config = dict(
    dataset='retinal OCT scans (Kermany 2017)',
    norm='layernorm',
    head_dim=32,
    dropout=0.1,
    am_softmax_margin=0.3,
)
Rows from block 7, named by matrix and row number. Rows with one number belong to one attention dimension. Each number is 128 + 32 x the weight over the matrix's rms, rounded and kept within 0 to 255. All counts start at 0.
# v: attention value (model.blocks.7.attn.v.weight, 160x160), inputs 128-159
# proj: attention output (model.blocks.7.attn.proj.weight, 160x160, transposed), outputs 128-159
v.16 [150 216 180 177 124 161 116 121 156 118 154 118 108 100 104 154 148 116 136 125 133 124 116 195 138 123 153 126 145  88 153  76]
proj.16 [127  86 128  96 125  77 144 104 128 149 117 162 101 167  76 121 106  79 127 104 145 109 167 100 110 122 178 131  99 142 122 134]
v.17 [150  63  79 167 128 104 139 134 134 126 106 114 174 120 104 136  78 136 128 102 131 129 147  88 125 123 140 135 127 146 152 115]
proj.17 [133 120 178 156 120  98 187 166 126 137 121 110 109 123 127  97 135 133 158 118 162 167 140 125 161 120  91 149 146  96 151 196]
v.18 [ 94 151 147  95 115 188 101 146 102 142 129 153 119 175  99 102 136 133 102 142 133 135 109 125 124 117  99 109 124 132  93 173]
proj.18 [150 105 139 127 124 179 100 123 133 105 142 116 151 125 120 117 134 128 138 156 105 152 101 150 102 154 122 106 169  91  74 145]
v.19 [124 213 213 187 118 138 121 102 162 122 157 127 122  96 135 165 159 135 135  99 126 153 131 177 128 136 145 109 147  95 156  90]
proj.19 [132 114 128 115 116  85 151 127 146 149 119 176 108 151  74 124 116  84 112  98 132 114 187 111 123 137 178 137 105 130 136 110]
v.20 [161  86  87 171 104  98 142 128 125 126 116 134 149 102 136 140  97 131 124 122 140 122 133 128 134 117 153 135 125 133 134 119]
proj.20 [133 163 188 183  97  98 195 140 129 136  95  91 148 133 136 115 154 132 172  78 134 147 134 116 161 134  99 143 103 137 157 182]
v.21 [116  98 102 132 136  69 142  81 117 110 126  90 144 103 139 134  85 134 147  90 131 127 147  92 130 121 135 117 114 135 150 123]
proj.21 [107 190 136 111 154 103 187 151 149 141 133 179 117 100 113  76 163 132  95 121 138 107 106 149 111 154 112 146 132 118 180 113]
v.22 [188  70  74 148 159  71 162 113 153  91 120  81 153  49 197 158 112 145 185  98 107 117 180 128 132 140 158 143 170 122 185  65]
proj.22 [119 146 158 136 132  99 170 152  95 146 139 173 109 124 121 154 133 161 105 108 154  98 162  98 136 127 127 138 109 105 255 149]
v.23 [103  65 110  57 131  67 136 110  94 129 116 143 143 145 165 110  88 137 152 103 109 145 146  93 114 137 109  97 127 164 112 189]
proj.23 [126 174 127 173 127 175 119 138 127 115 158 128 124 105 181 144 131 176 118 124 118 125 112 142 140 140  67 128 165 104 129 105]
v.24 [145  24  57  96 151  66 154 136 122 105  99 118 148  94 181 125  96 122 165 123  96 136 162  78 118 136 132 131 147 148 120 137]
proj.24 [137 175 153 144 120 137 134 144 122 133 139 117 140 111 189 141 144 182 141 120  98 104 105 118 167 134 102 137 116 141 208 118]
v.25 [ 84 133 131  95 162 105  98 117 150 150 124 126 134 135 134 103 153 138 159 117 100 156 125 121 135 143  97 123 165 131  86 119]
proj.25 [116 104 104 109 127 143  89  97 106 153  99 175  87 121 169 156  91 136  88 192 145  78 220  97 171 164 117  88 190 125 100 151]
v.26 [160  35  26  91 144 106 146 174 113 123  85 114 137 147 147  98  99 131 129 150 110 110 143  90 139 134 143 152 109 147 110 152]
proj.26 [136 141 132 155 136 148 115 130 129 110 141  82 115 108 181 121 134 165 138 169 154 145  84 130 160 123  65 123 141 115 162 160]
v.27 [149 197 180 188 125 140 117 101 168 117 170 114 121  81 127 147 155 136 143 112 128 143 129 181 133 125 144 129 167 100 159  73]
proj.27 [138  98 143 104 131  80 148 122 112 121 131 200 118 156  90 148 124 101 113 109 128  89 179  96 106 120 164 126 110 121 132 139]
v.28 [140 197 177 170 126 150 135 123 159 123 141 117 111 110 122 148 159 127 135 147 137 126 115 180 120 122 160 131 141  96 148  62]
proj.28 [127 101 130 103 122  77 128 114 123 147 100 170  97 161  87 133 125  85 122 124 149 108 171 114 114 125 195 131 103 138 122 156]
v.29 [ 74 140 153  85 130 103 105  76 115 137 145 150 139 159 165 109 137 140 150 106  87 143 148  93 126 132 102 104 147 134 100 170]
proj.29 [156 106 129  69 148 183 137 115  86 141 127 182 142 123 151 120 130 124 100 170 124  95 191  72 112 184 118 113 164  88 108 157]
v.30 [121 172 168 106 115 174 117 146  99 150 133 147 138 161  97 104 148 145  87 145 131 147 111 140 130 116  98 117 119 118 100 157]
proj.30 [139 107 151 134 157 139  98 134 154  91 145 119 116 130 112 123 130 136 173 148 131 178 142 151 118 149 126 122 157 103  52 161]
v.31 [ 79 108 144  78 122 147 116 127  95 141 119 157 131 172 105 101 131 118 119 132 121 142 125  99 122 135  90 107 125 149  89 204]
proj.31 [136 162 110 134 124 185 106 145 145 112 130  99 156 113 157 146 122 144 132 142  98 142 108 146 127 151 115 132 154 126  80  99]
v.32 [ 53  68  96  86  85 122 107 107  59 128 110 147 121 132  90 124  79 142  89 158 163 130 140 101  98 108 113 151  92 152  89 181]
proj.32 [106 155 166 153 132 171 118 131 133 121 154 118 130 169 140 148  97 105 120  84 161 148 112 145 127 137  79 115 111 132  62 151]
v.33 [186 167 160 172 157 130 121 163 203 108 136  89 154 104 143 146 146 125 173 116 106 145 106 148 137 132 114 106 162  99 183  80]
proj.33 [148 117 103 113 127  76 127 105 124 136 122 140 115  82 142  96 157 175 166 170  92 110 171 132 100 114 173 143 135 129 213 127]
v.34 [138 120 101 148 138 118  83 175 170 111  98  93 181  91  73 153 126 143 161 148 128 156  90 103  97  98 100 128 127 117 183  89]
proj.34 [128 109 110 142 123 137 127 125 140 116 121 128 155 111 192 131 145 180 161 175 127 115 147 160  83 105 192 143 103 156 164 145]
v.35 [117 117  99 109 108  96 108 107 106 144 126 146 112 144 139 141 110 129 105 103 151 101 106 111 146 120 119 144 121 126 132 127]
proj.35 [119 151 148 140 141 143 106 110 105 144 145 115 110 138 117 136  91 148 108 115 104 122 134 157 145  93  76 128 113 132 109  99]
v.36 [103 114 117 158 119 145 109 139 133 116  82 102 154 110 102 141 102 157 121 160 150 139 136 138  81 116 131 150 112 139 132 125]
proj.36 [131 125 155 134 150 192 102 153 155  93 145 138 155 173 190 132  96  85 111 109 146 125  13 148  80 159 135 142 159  85 118 180]
v.37 [162 125 152  88 164 161 151 112  89 111 174 121  93 174 205  76 120  97 103 106  79 113 174 178 158 167 131 117 145 122  85 172]
proj.37 [155 126 131 123 133  37 213 140 122  84 105 108  64  77  53 118 197 115 155  59 129  99 156 100 166 145  84 117 149 169 161  87]
v.38 [163 198 188 192 134 144 143 135 186 111 166 120 134 102 157 144 158 136 148  90  99 144 128 168 134 133 143 105 139 141 151  65]
proj.38 [123 115 115  97 126 110 139 172 149 161 122 113 134  94 147 136 124 105 124 146 106 167 121 128 118 158 177 110 157 149 146 133]
v.39 [115 135 108 147  91  97 117 138 150 148 106 164 133 121 119 141 152 149 129 138 131 109 137 158 131 126 168 135 133 102 132 109]
proj.39 [ 74 178 129 131 138 169  91 111 117 149 168 144 134 116 186 120  33  81 115 110 160  89  99 114 112 151  58 131 114 161  89 128]
v.40 [139 130 126 115  88  96 125 123 126 166 143 154 105 151 137 127 132 134 101  90 132 110 117 141 156 123 124 136 142 132 118 118]
proj.40 [125 138 123 152 121  99  96  81 115 171 131 127 125 133 110 122  93 160 115 152 103 137 147 109 165 104  81 141  97 112 110  98]
v.41 [203 210 190 199 155 132 144 150 223 127 163  91 128  98 156 152 154 122 158  82  99 146 105 161 155 144 143  86 165 137 175  51]
proj.41 [151 108  85  80 118 118 131 125 130 163 141 150 139 102 134 105 141 146 137 187  93 116 141 122 128 150 159 136 169 135 186 147]
v.42 [119 206 232 209 105 137 148 122 181 131 175 140 138 107 145 131 137 164 121  61 118 156 120 171  92 110 126 132 127 152 134  68]
proj.42 [117  83 121  89 134 212  31 146 133 136  93 108 155 140 227 172  74 161  99 179 122 189  74 130 128 155 194 129 149 102  89 180]
v.43 [ 43  57  68  70  99 137 119 115  34 144 115 179 113 153 100 104 102 133  83 166 159 111 151  92 104 106 123 169  91 137  74 206]
proj.43 [115 148 169 170 128 179 133 133 141 107 120 125 128 169 112 144 117  77 118  78 153 124  90 130 153 138  80 117  95 134  31 115]
v.44 [ 70  58  59  73  98 129  96 126  65 116  88 126 142 135  87 124  81 133  89 179 149 123 130  91 116 109 103 171  90 147 111 186]
proj.44 [130 153 165 175 128 145 164 129 140  91 153  95  97 143 127 131 122 119 134  98 136 106 148 167 125 126  71 102 101 133 100 149]
v.45 [ 88  46  43  79  94 107  79 155  62 103  66 112 177 121  70 133  82 153 118 210 158 131 116  84 108 109  87 173 101 121 125 189]
proj.45 [140 147 162 195 143 148 168 132 123 110 144 104 114 134 141 138 141 145 154 103 139  80 129 174  93 114  79 100  82 134 123 134]
v.46 [ 76 105 107 135  69 121  77 134 125 106 105 119 164  94  58 165 104 156 134 171 161 154 106  94 100  98  87 158 104 135 162 137]
proj.46 [118 130 154 187 134 195 104 140 153 113 142 121 142 151 186 156  89 140 122 162 141 144 138 190  88 115 168 122 100 136  98 170]
v.47 [165 230 233 220 132 131 146 119 234 139 171 112 117  98 158 144 180 138 131  50  97 137 104 186 134 133 134 106 138 143 137  36]
proj.47 [134 118  99 105 136 160  74 135 135 174 108 128 165  98 209 138  84 155 109 193 130 173 114 128 140 152 170 138 152 131 123 165]
v.48 [148 203 216 207 111 151 136 121 204 127 170 131 117  98 150 141 160 161 119  59  92 137 114 174 118 118 126 113 134 144 136  31]
proj.48 [122 136 110 108 129 166  83 154 136 148 124 115 143 114 219 160  83 151 116 169 121 173 123 112 120 163 159 103 154 144 108 178]
v.49 [133  71  75  77 135 110  98 141  86 124 100 122 120 138 110 133 106 100 140 145 137 115 109  88 152 114 109 137 121 119 139 158]
proj.49 [128 166 133 163 108  88 159  75 103 140 134 152  98 101 105  79 128 178 149 149 119  79 168 133 135  78 119 126  97 158 151  73]
v.50 [153 215 227 192 136 160 168 106 187 139 182 142  98 120 184 127 168 135 122  59  96 141 145 180 132 131 162  96 141 142 125  67]
proj.50 [120 107  94  73 113 121  85 155 152 148 114 156 148  93 164 126 100 106 116 131 120 205 100 105 138 163 164 149 196 134 115 133]
v.51 [167 105 146  95 191 145 173 140  97 109 168 115 116 151 189  96 117  92 129 131  78 126 152 155 157 174 121 110 136 118 112 155]
proj.51 [156 109 151 105 134  62 193  97 134  73 119 129  95 124  53 108 241 163 182 104 105  83 162 122 134 123 142 141 142 135 194 111]
v.52 [187 175 178 172 152 129 131 160 191  97 140  87 156  98 150 140 157 130 177 115 102 153 126 143 119 138 110 112 150 116 183  77]
proj.52 [139  92  95 111 121 102 121 123 164 152 119 130 130 101 177 111 157 156 160 161 106 118 153 141  93 110 204 144 125 125 183 145]
v.53 [138  68  52  96 155 101 108 153  94 146  86 125 125 131 113 142 108 109 144 174 166 101 131  99 134 143 117 133 130  98 116 174]
proj.53 [126 111 126 123 141 112 123  82  84 151 138 147 145 135 101 114 123 171 146 157 143  70 133 132 141  65  78 144 102 117 155 124]
v.54 [186 157 152 148 187 133 206 130 154 152 159 140  87 162 202 112 159  82 138  87 111  89 144 169 177 154 180 105 182 126 100 100]
proj.54 [139 120 117  70 121  55 131 117 128 163 126 141 132 117  62  93 124 116 133 100 121 116 137  86 172 142 104 170 150 119 155  95]
v.55 [ 70 137 171 143  79 134  99 101 112  97 142 112 175 119  92 132 112 161 110 122 142 178 127 125  73 108  91 145  82 162 142 119]
proj.55 [121 142 120 141 114 202 107 149 130  90 142 115 114 151 198 153 110 124 141 132 139 174 117 168  86 124 192 110 143 121  91 184]
v.56 [110 143 125 129  86 138 133 121 127 142 156 116 116 110 114 124  89 152 102 111 138 127 138 143 135 133 127 149 122 171  98 126]
proj.56 [ 94 131 160 162 152 170  87 130 143 124 178 107 100 165 123 168 137  98  91 102 162 164  79 151 149 152  93 144 114 127 104 176]
v.57 [131  38  33  77 150 115  99 166  80 118  74  93 162 128  93 144  97  98 142 208 156 112 121  73 152 126 117 140 127 101 138 183]
proj.57 [148 137 139 151 131  88 184 104 103 125 179 133  91 133  88  98 169 152 164 116 122  63 167 152 113  79  97 115  98 144 198 105]
v.58 [204 138 111 131 190 120 124 178 147  98 128 104 146 139 149 126 157  92 161 128 110 109 101 134 164 139 154 112 162  78 150 110]
proj.58 [165 125 121  85 120  43 166  88 105 135 121 148  91  65  92  93 185 175 182 162  93  60 192 105 135  73 159 135 131 133 218  71]
v.59 [ 47 106 131  95  58 136 123  93  74 131 116 155 111 148  99 112 102 157  84 126 157 135 149 106  99 111 112 156  79 175  74 159]
proj.59 [101 141 160 175 130 199 106 142 138 140 127  83 141 163 144 172  87 102  88  95 150 161  52 151 130 162  65 119 101 137  34 167]
v.60 [ 68  49  76  72 114 117 127 106  43 152 113 169 107 158 100 108  93 129  85 165 160 113 157 108 129 130 123 156 100 129  72 211]
proj.60 [126 130 155 159 122 163 144 128 134 100 123 120 128 171  97 136 117  95  99  62 137 123 102 126 154 113  85 128 105 142  50 110]
v.61 [191 192 188 185 144 134 128 152 212 110 139  78 154 100 142 152 148 127 176 101 103 154 112 136 124 141 118 104 143 130 188  61]
proj.61 [127 110  98 106 138 113 126 127 129 136 130 124 124 108 157 110 142 187 169 200 101 133 150 134  91 140 183 134 129 132 204 159]
v.62 [157 102  65  87 158 132 135 142 109 150 114 143  83 162 159 110 153  89 134 151 129  80 127 120 183 147 146 123 142  93 113 145]
proj.62 [132 146 119 133 142  48 164  87 126 139 134 158 114 107  22  62 136 142 139 119 109  85 177 108 176  97  62 125 106 159 162  64]
v.63 [ 61  98  99  73  87 124 139  87  51 151 125 164  89 155 122 100 105 141  68 134 140 117 153 131 143 127 137 153 100 146  63 179]
proj.63 [110 144 136 174 125 167 108 138 107 110 120 105 126 149 115 139 111  88  66  76 147 146  90 124 145 144  75 121 110 112  47 126]
v.64 [ 59 170 118 113  92 132 132 148 172 192 186 131 146 148  86 143  55 153  75 127 164 136 105 118 157 174 123 103 201 172  85  86]
proj.64 [106 124 149 126 104 132 167 129 112  94 157 152 130 160  86 143 153  53 105  71 152 195 130 142 126 121 142 153 121 134  79  61]
v.65 [ 53 186 174 129  99 144 151 129 158 236 200 143 132 150  77 140  62 147  54 138 201 137 101 125 148 182 125 112 170 175  73  77]
proj.65 [135 146 147 127 121 177 129 142 133  89 144 151 133 169 116 146 142  34  68  73 136 174 117 142 123 133 166 162 122 133  32  94]
v.66 [193 104 161 167 160 121 102  87  65  55  57  66 126 140 113 137 188 127 136 140 127 131 135 160  86  68 107 159  32 112 131 156]
proj.66 [119 123 126 142 125 119  43 118 157 159 143  82 102 112 200 103 111 164 113 148  89 110  81  90 123 155 115 125 169 115 123 169]
v.67 [140 112 136 145 134 150  85  94  78  81  75  55 130 142  70 122 187 144 134 138 121 131 132 160 101  81 107 140  62 151 134 157]
proj.67 [144 139 136 157 129 122  75 142 169 159 151  86 126 143 178 110 112 148  84 163  91 147  58  71 117 164  90 144 167 105 102 153]
v.68 [100 122  59  96 115 100 136 172 184 161 173 139 135 125 165 115  84 127 141 106  93 137 128 111 175 157 126 128 234 135 137 129]
proj.68 [129  87 164 128 119 126 234 120 114  87 113 129 141 155  58 150 113 141 154  88 167 147 146 177 107 132 112 117  54 141 177 104]
v.69 [159 114 174 156 155 145 170 124 126 135 112 183  94 128 145 150 141  79 129 133 141 100 133 109 112 150 143 120  67  85 124 129]
proj.69 [111 166  86  75 136 146  80 117 139 132 122 133 125 106 199 122 127 131 170 145 119  59 131 130 151 100 171 126 156 135 149 164]
v.70 [175  86 105 115 155 131 138 131 152  93  97 169 113  99 192 115 165  92 164 138  84 111 133 114 137 134 142 130 106  77 156 187]
proj.70 [106  95  74  85 116 116 125 115 142 161 107 129 152 102 148 119 109 181 196 172 126  48 174 133 120 127 131 118 132 140 206 162]
v.71 [166 116 147 170 144  98  86  93  68  78  62  55 143 150  88 145 156 164 124 125 142 161 136 166  92  43 112 152  74 145 146 106]
proj.71 [123 125 132 157 116  89  81 134 116 153 134 100  95 129 122 131 158 156  91  88 113 177  61 125 170 149 116 114 157  99 101 157]
v.72 [101 168 159 140 134 120 181 176 202 205 189 170 139 130 167 165  47 123  63  96 170 116 121 126 179 202 140 123 206 128 122  68]
proj.72 [123 125 129 102 135 126 218 129 118 106 143 173 153 128  94 122 142  41 169  60 121 144 166 191 130  99 174 122 106 137 130  88]
v.73 [ 84 123  61  85 101 113 142 172 205 173 187 167 141 127 176 106  81 129 139 122  94 122 135 105 176 176 140 118 231 129 128 137]
proj.73 [113 108 129 102 123 138 251 139 144 108 116 142 142 148  33 145 100 147 144 100 188 106 213 146 113 135 133 124  75 135 186  82]
v.74 [ 96 149 103 130 108 108 109 136 129 139 156  75 159 153  91 132  83 177  96 110 130 154 122 142 147 121 115 126 166 182 122  88]
proj.74 [144 133 191 170 107 127 172 134  94 106 157 123 129 184  72 139 144  80  84  58 126 244  95 149 140 143 124 143  94 133  76  74]
v.75 [164 108 175 149 141 158 163 149 142 146 128 171  93 119 171 148 140  81 123 125 133  79 128 119 131 165 149 119  86  73 125 139]
proj.75 [111 142  70  84 140 130  88 139 138 153 121 146 145 107 192  83  90  93 182 179  95  58 138 137 109 123 162 157 133 136 179 171]
v.76 [ 84 122 112  87 125 181  93  83  91  91 119 109 125 131  69  74 184 126 209 181  90 137 111 125  96 106 111 105  73 177 102 177]
proj.76 [145 148 173 150 148 164  49 144 162 134 116  89 126 141 202 124  78 150  89 180 117 110  57  42 144 198  91 165 181 134  68 166]
v.77 [ 76 173 141 134 103 119 135 160 171 214 183 135 155 162  98 158  55 148  48 114 191 142 102 130 149 160 121 101 187 179  85  63]
proj.77 [135 140 161 130 119 153 155 124 119 102 136 143 115 180  73 143 138  34 107  55 130 189 117 164 141 113 148 147 117 138  74  83]
v.78 [113 105  64  80 119 116 165 169 192 163 176 193 128 123 193 111  96 116 145 125  90 113 148  86 179 185 142 127 199  98 149 146]
proj.78 [113 117 117 120 121 140 228 127 138 103 132 174 154 125  69 143  91 145 177 138 160  82 203 134 107 121 142 120  87 124 215 116]
v.79 [189  84 136 163 151 113  89  88  45  46  38  71 129 137 113 117 205 136 158 125 118 139 152 147  90  55 133 160  42 115 148 166]
proj.79 [122 109 129 156 119  89  66 117 138 170 125  81  97 110 162 115 147 207 107 159 104 105  85  96 128 148  99 121 162  95 134 183]
v.80 [ 91 154  77 100  99 121  91 104 125 100 143  97 138 134 114  81 145 157 170 149  84 147 134 121 126 100 112 130 164 172 130 153]
proj.80 [159  99 173 176 129 133 142 121 113 127 152 128 122 149  86 127 117 135  85 136 133 167 107  87 116 153  59 162 126 129 117  86]
v.81 [171  80  92 147 143 100  63  93  47  22  32  38 155 125 100 100 203 169 183 125  96 156 148 151  81  31 115 173  77 135 141 154]
proj.81 [119 128 151 164  99  94  69 114 145 141 133  72  92  82 141 131 108 232  92 165 115 152  85 112 133 159  71 122 138 123 131 159]
v.82 [134 114  96 134 121 110  86  95  75  69  97  80 134 141 105 100 152 150 147 118 117 133 138 133 103  63 109 151  88 158 136 148]
proj.82 [137 120 147 185 132 112 111 137 134 156 140  79 109 145  97 134 160 156  92 127 103 168  52 114 141 156  71 131 165 109 117 144]
v.83 [175  71  89 140 151  96  78  84  60  12  36  66 135 129 128  97 196 147 200 120  73 136 156 145 101  46 118 163  60 110 164 175]
proj.83 [124 122 120 145 117  74 103 121 132 163 116  99 114 103 118 126 134 243 119 149 121 135 117 103 135 144  94  94 122 118 153 147]
v.84 [ 99 147 173 118 119 178 161 160 150 174 175 174 133 102  92 128 107 123 103 165 140 116 102 122 109 175 133 105 125 153  99 113]
proj.84 [135 154 132 124 137 172 112 116 134  98 138 163 166 116 162 159 107  91  68 150 134 133 115 105 154 137 177 137 155 104 101 142]
v.85 [165 128 162 158 138 103 150 145  87 141  95 107 146 132 121 170 107 129  52 115 194 110 137 177 124 116 127 169  75 116 145  99]
proj.85 [133 144  93 122 142 167 121 133  99 170 153  77  94 165 122 118 157 118 167 120 152 146  72 154 119 150 124 128 145  95 127 215]
v.86 [101 120  36  93 120 108 113 153 181 143 146 124 137 114 172 101 120 148 156 125  72 134 123 120 165 142 111 123 221 129 136 139]
proj.86 [127  81 148 124 111 103 218 118 116 100  96 133 135 137  61 128 114 152 146 115 157 115 167 154 100 139  92 117  79 168 173 115]
v.87 [109 129  70 122 121  90 115 157 168 144 162  98 149 131 155 124  88 150 119  99 119 145 134 123 157 129 112 143 216 139 141 121]
proj.87 [138  92 143 133 104  91 187 137  86  94 120 120 129 134  51 118 147 122 122  84 151 139 146 176  92 128 125 126  87 144 155  98]
v.88 [162  86  67 100 152 124  97 117 124  42  88 120 120 101 168  83 190 106 221 126  54 130 138 123 147  95 125 135 128  79 162 177]
proj.88 [115 101 111 119 141 107 126 116 112 146 125 128 139 109 129 129 110 234 162 165 142  78 161 113  96 112  91  97 107 133 188 122]
v.89 [130 107 128 128 125 144  70  78  68  64  90  73 125 140  71 103 182 156 164 154 110 145 128 132  87  72 111 133  49 151 130 161]
proj.89 [133 148 169 168 119 151  58 131 136 153 140  86 108 144 183 117 109 163  77 163  96 150  61  57 140 165  89 150 183 119  84 170]
v.90 [ 95 131  91  93  95 115  83 108 115 110 148  76 160 128 102  96 126 184 154 142 114 158 118 145 120 107  97 133 163 172 127 132]
proj.90 [133  94 159 176 125 121 136 125 138 131 122 113 123 130  63 148 139 148  76 107 154 169 109 129 146 161  89 145 113 127  74  91]
v.91 [111 130  90 111 105 117  74 102 105  93 122  70 138 132  85  81 170 173 180 144  91 150 132 122 104  85 104 122 124 171 124 140]
proj.91 [138 131 162 187 149 126 100 131 137 135 148 129 134 150 106 128  97 158  73 134 148 174 110 108 140 152  60 155 129 110  82 112]
v.92 [154  87 109 105 144 167 110  90  88  52  82 131 103 118 122  83 216 105 214 148  66 123 130 111  98  92 113 119  58 103 137 194]
proj.92 [135 142 110 127 133 137  60 115 151 139 116 128 124 104 209 123  96 186 115 217 127  83 130  62 115 138 105 127 141 131 135 172]
v.93 [194 104 165 158 152 149 141  99  71  89  83 123 102 115 152 119 201 104 147 138 109  96 130 129  80 100 136 145  54  79 149 151]
proj.93 [127 109  87  91 137 114  65 125 178 186 136 121 124  85 202 110  86 182 163 200 116  63 119 107 125 142 114 133 144 109 166 193]
v.94 [ 90 123  88  76 123 191 110 113 170 118 154 158 106 128 139  47 204 100 226 171  41 134 124 101 155 137 120  94 134 131 122 208]
proj.94 [127 155 156 163 156 173  99 121 131  92 119 143 140 119 188 111  63 169 133 211 140 115 153  86  98 151  89 170  90 161 124 140]
v.95 [147 119 205 156 144 145 157 114 109 146 110 143 127 127  94 157  99 114  87 127 182 128 115 138 115 143 139 127  67 132 125 105]
proj.95 [120 165  96 108 146 126  87 144 146 119 155 120 129 102 177 132 142 117 117 126 118 139 105 108 164 118 170 109 163  86 109 166]
v.96 [135 152 141 186 110 122 129  99 142 141 133  67 131 170  98 168 140 150 116  71 193 163  93 120 144 100 125 108 121 148 111  69]
proj.96 [138 134 162 101 127 136  95 143 125 137 126 129 142 106 149 136  94 163 139 130 126  81  99 147 110 155 171 147 126 103 141 164]
v.97 [125 153 122 199  89 120 105  91 138 152 153  72 107 175 121 153 169 152 122  73 184 157  72  84 154  76 120 124 149 151 103  77]
proj.97 [110 106 124 109 133 146  86 120 111 125 140 148  92  91 164 140 128 173 154 138 145  86 132 156 135 155 171  99 135 139 127 169]
v.98 [137 169 144 137 100  93 115 133 105 192 140 116 144 125 106 127  93 128  53 112 164 164  85 179 135 124  97 118 107 145 112  80]
proj.98 [116 125 115 135 131  91 117 156 125 129 168 155  69 150 117 189 184 157 181 170 179  62 131 130 184 178 127 107 132  95 111 140]
v.99 [139  94 117  88 169 115 132 150 113 151 118 183 147  94 123  98  96 125  85 165  61  94 179 168  91 148 141 149 122 100 131 151]
proj.99 [154 148 134 158 118 114 156 146 154 128 151 122 128 151 107 108 136  59  97 121 145 147 128 106 115 113  96 124 162 107 103 104]
v.100 [133 157 127 201  94 109 109  95 136 160 156  82 124 192 127 158 148 148 117  74 185 165  62 102 155  65 129 112 152 156  97  61]
proj.100 [115  93 127 124 145 134  83 113 117 138 138 160 104  89 160 151 137 176 159 148 127  58 136 157 133 143 156 126 158 146 107 173]
v.101 [115  89  91  98 135 171 110 120 136  47 109 138 116 107 159 139 164 129 180 147  97  96 154  65 139 127 133 135 132 110 169 177]
proj.101 [116 126  99 108 152 116 148  96  98 108 110 118 130  98 147  72 127 117  76 119  73 197 156 121 101  76  72 102 134 112 156 127]
v.102 [134 137 129 218  90  99 109 106 147 143 132  69 117 184 106 166 172 166 120  69 198 143  69  85 144  74 131 126 139 159  96  56]
proj.102 [119  94 124 122 134 134  78 132 120 116 124 127 108  94 177 159 123 164 139 195 148  86 129 165 167 168 129  99 147 141 109 195]
v.103 [142  90 118  74 180 129 144 167 123 119  92 176 148  96 144 107  98 102 113 169  64  98 166 166 110 165 139 148 104  97 156 172]
proj.103 [141 150 107 155 137 127 156 134 141 129 140 116 149 164 108  93 104  72  90 121 115 155 105 109 131 132  49 154 133 107 143 102]
v.104 [135 139 120 169  89 132 148 115 158  80 109  50 108 164 130 178 153 134 168 100 182 151  86  71 162  99  95 105 119 157 160 123]
proj.104 [137 118 158  92 122 145 121 141 119 138 126 116 119  94 135 142 119 210 129 128  95  96 110 154 129 150 119 157 121 139 176 167]
v.105 [ 85 125 130 130 123 118 165 128 154  68  95 126 129 130 149 181  97 113 153 128 164 120 119  81 126 141 121 126 101 142 172 144]
proj.105 [119 117 149  83 132 142 129 133 124 128 115 126 122 116 142 146 116 138  90 170  65  95 109 144 192 145  61 125 115 127 159 130]
v.106 [118 133 131 127 147 116 127 108 111 127 110 148 115 143 134 133  75 136 116 119 164 108 131 135 107 136 137 132 122  68 120 153]
proj.106 [108 129 156  78 144 134 107 130 169 148  93 107 203 139 135 120 112 148  81 149  96 156 104 112 145 121 138 161 168  92 138 145]
v.107 [190 152 128 133 114 122 141 168 118 179 139  86 135 119 101 114 149 125  77 134 131 160 112 180 157 120  95 120 120 144 124  81]
proj.107 [135 139 130 152 151 133 131 154 125 143 167 136  61 144  99 196 143 166 188 122 200  45 149 183  80 130 132 118  98 122 100 157]
v.108 [137 158 147 181 109 123 138 108 138 144 139  69 131 173 108 170 136 150 124  70 191 164  76 109 154 108 121 116 132 165 119  64]
proj.108 [142 110 176 109 125 136  90 151 145 139 136 121 144 102 134 143 101 169 146 122 120 100  97 157 115 167 159 169 141 117 147 167]
v.109 [118 135 138 132 109 135  81 110 109 180 172 184 107 113 107  86 143 137 109 131  96 121 136 141 123 127 163 126 170 123  56 103]
proj.109 [113 120  87 158 130 104 124 113 100 132 145 151 131 126 147 120 169  58 161 161 154 142 188  89 138 112 174  69 136 141  66 132]
v.110 [134 140 116 124 112 130 114 119 130 154 146 111 147 103 119 111 161 117 150 152 123 147 111 132 135 101 132 134 136 148 122  88]
proj.110 [112 154 128 167  99 135 166 136  88 122 127 162  98 142 148 118 174 108 162 143 178  81 150 121 114 159 182  96 130 139 149 129]
v.111 [175 132 110 138 127 155 107 137 112 142 165 104 120 136 110  79 206 135 158 135 101 132 102 148 166  94 121 113 144 134 101 122]
proj.111 [116 160  95 153 101 136 168 119  97 106 124 124 102 139  98 121 136 130 162  77 141 142 186 132  75  96 230  99 130 172 110 162]
v.112 [159 141 117 129 126 136  89 129 105 173 132 122 125 113  94  85 163 129  98 139 119 145 123 174 130 116 122 122 134 123 103 101]
proj.112 [127 159 102 169 130 137 132 131 111 121 142 148 117 160 130 130 170 114 184 151 165 135 135 115 128 127 157 118 121 125 138 144]
v.113 [136 101 133  95 175 110 168 155 130 111  75 140 159  99 143 131  69 110 138 156 117 105 165 151 101 170 133 144  92 107 167 162]
proj.113 [159 127 159 134 130 112 136 134 158 131 120  99 151 139 123 126 105 112  89 161 117 143  50 143 177 157  29 159 117 111 169 113]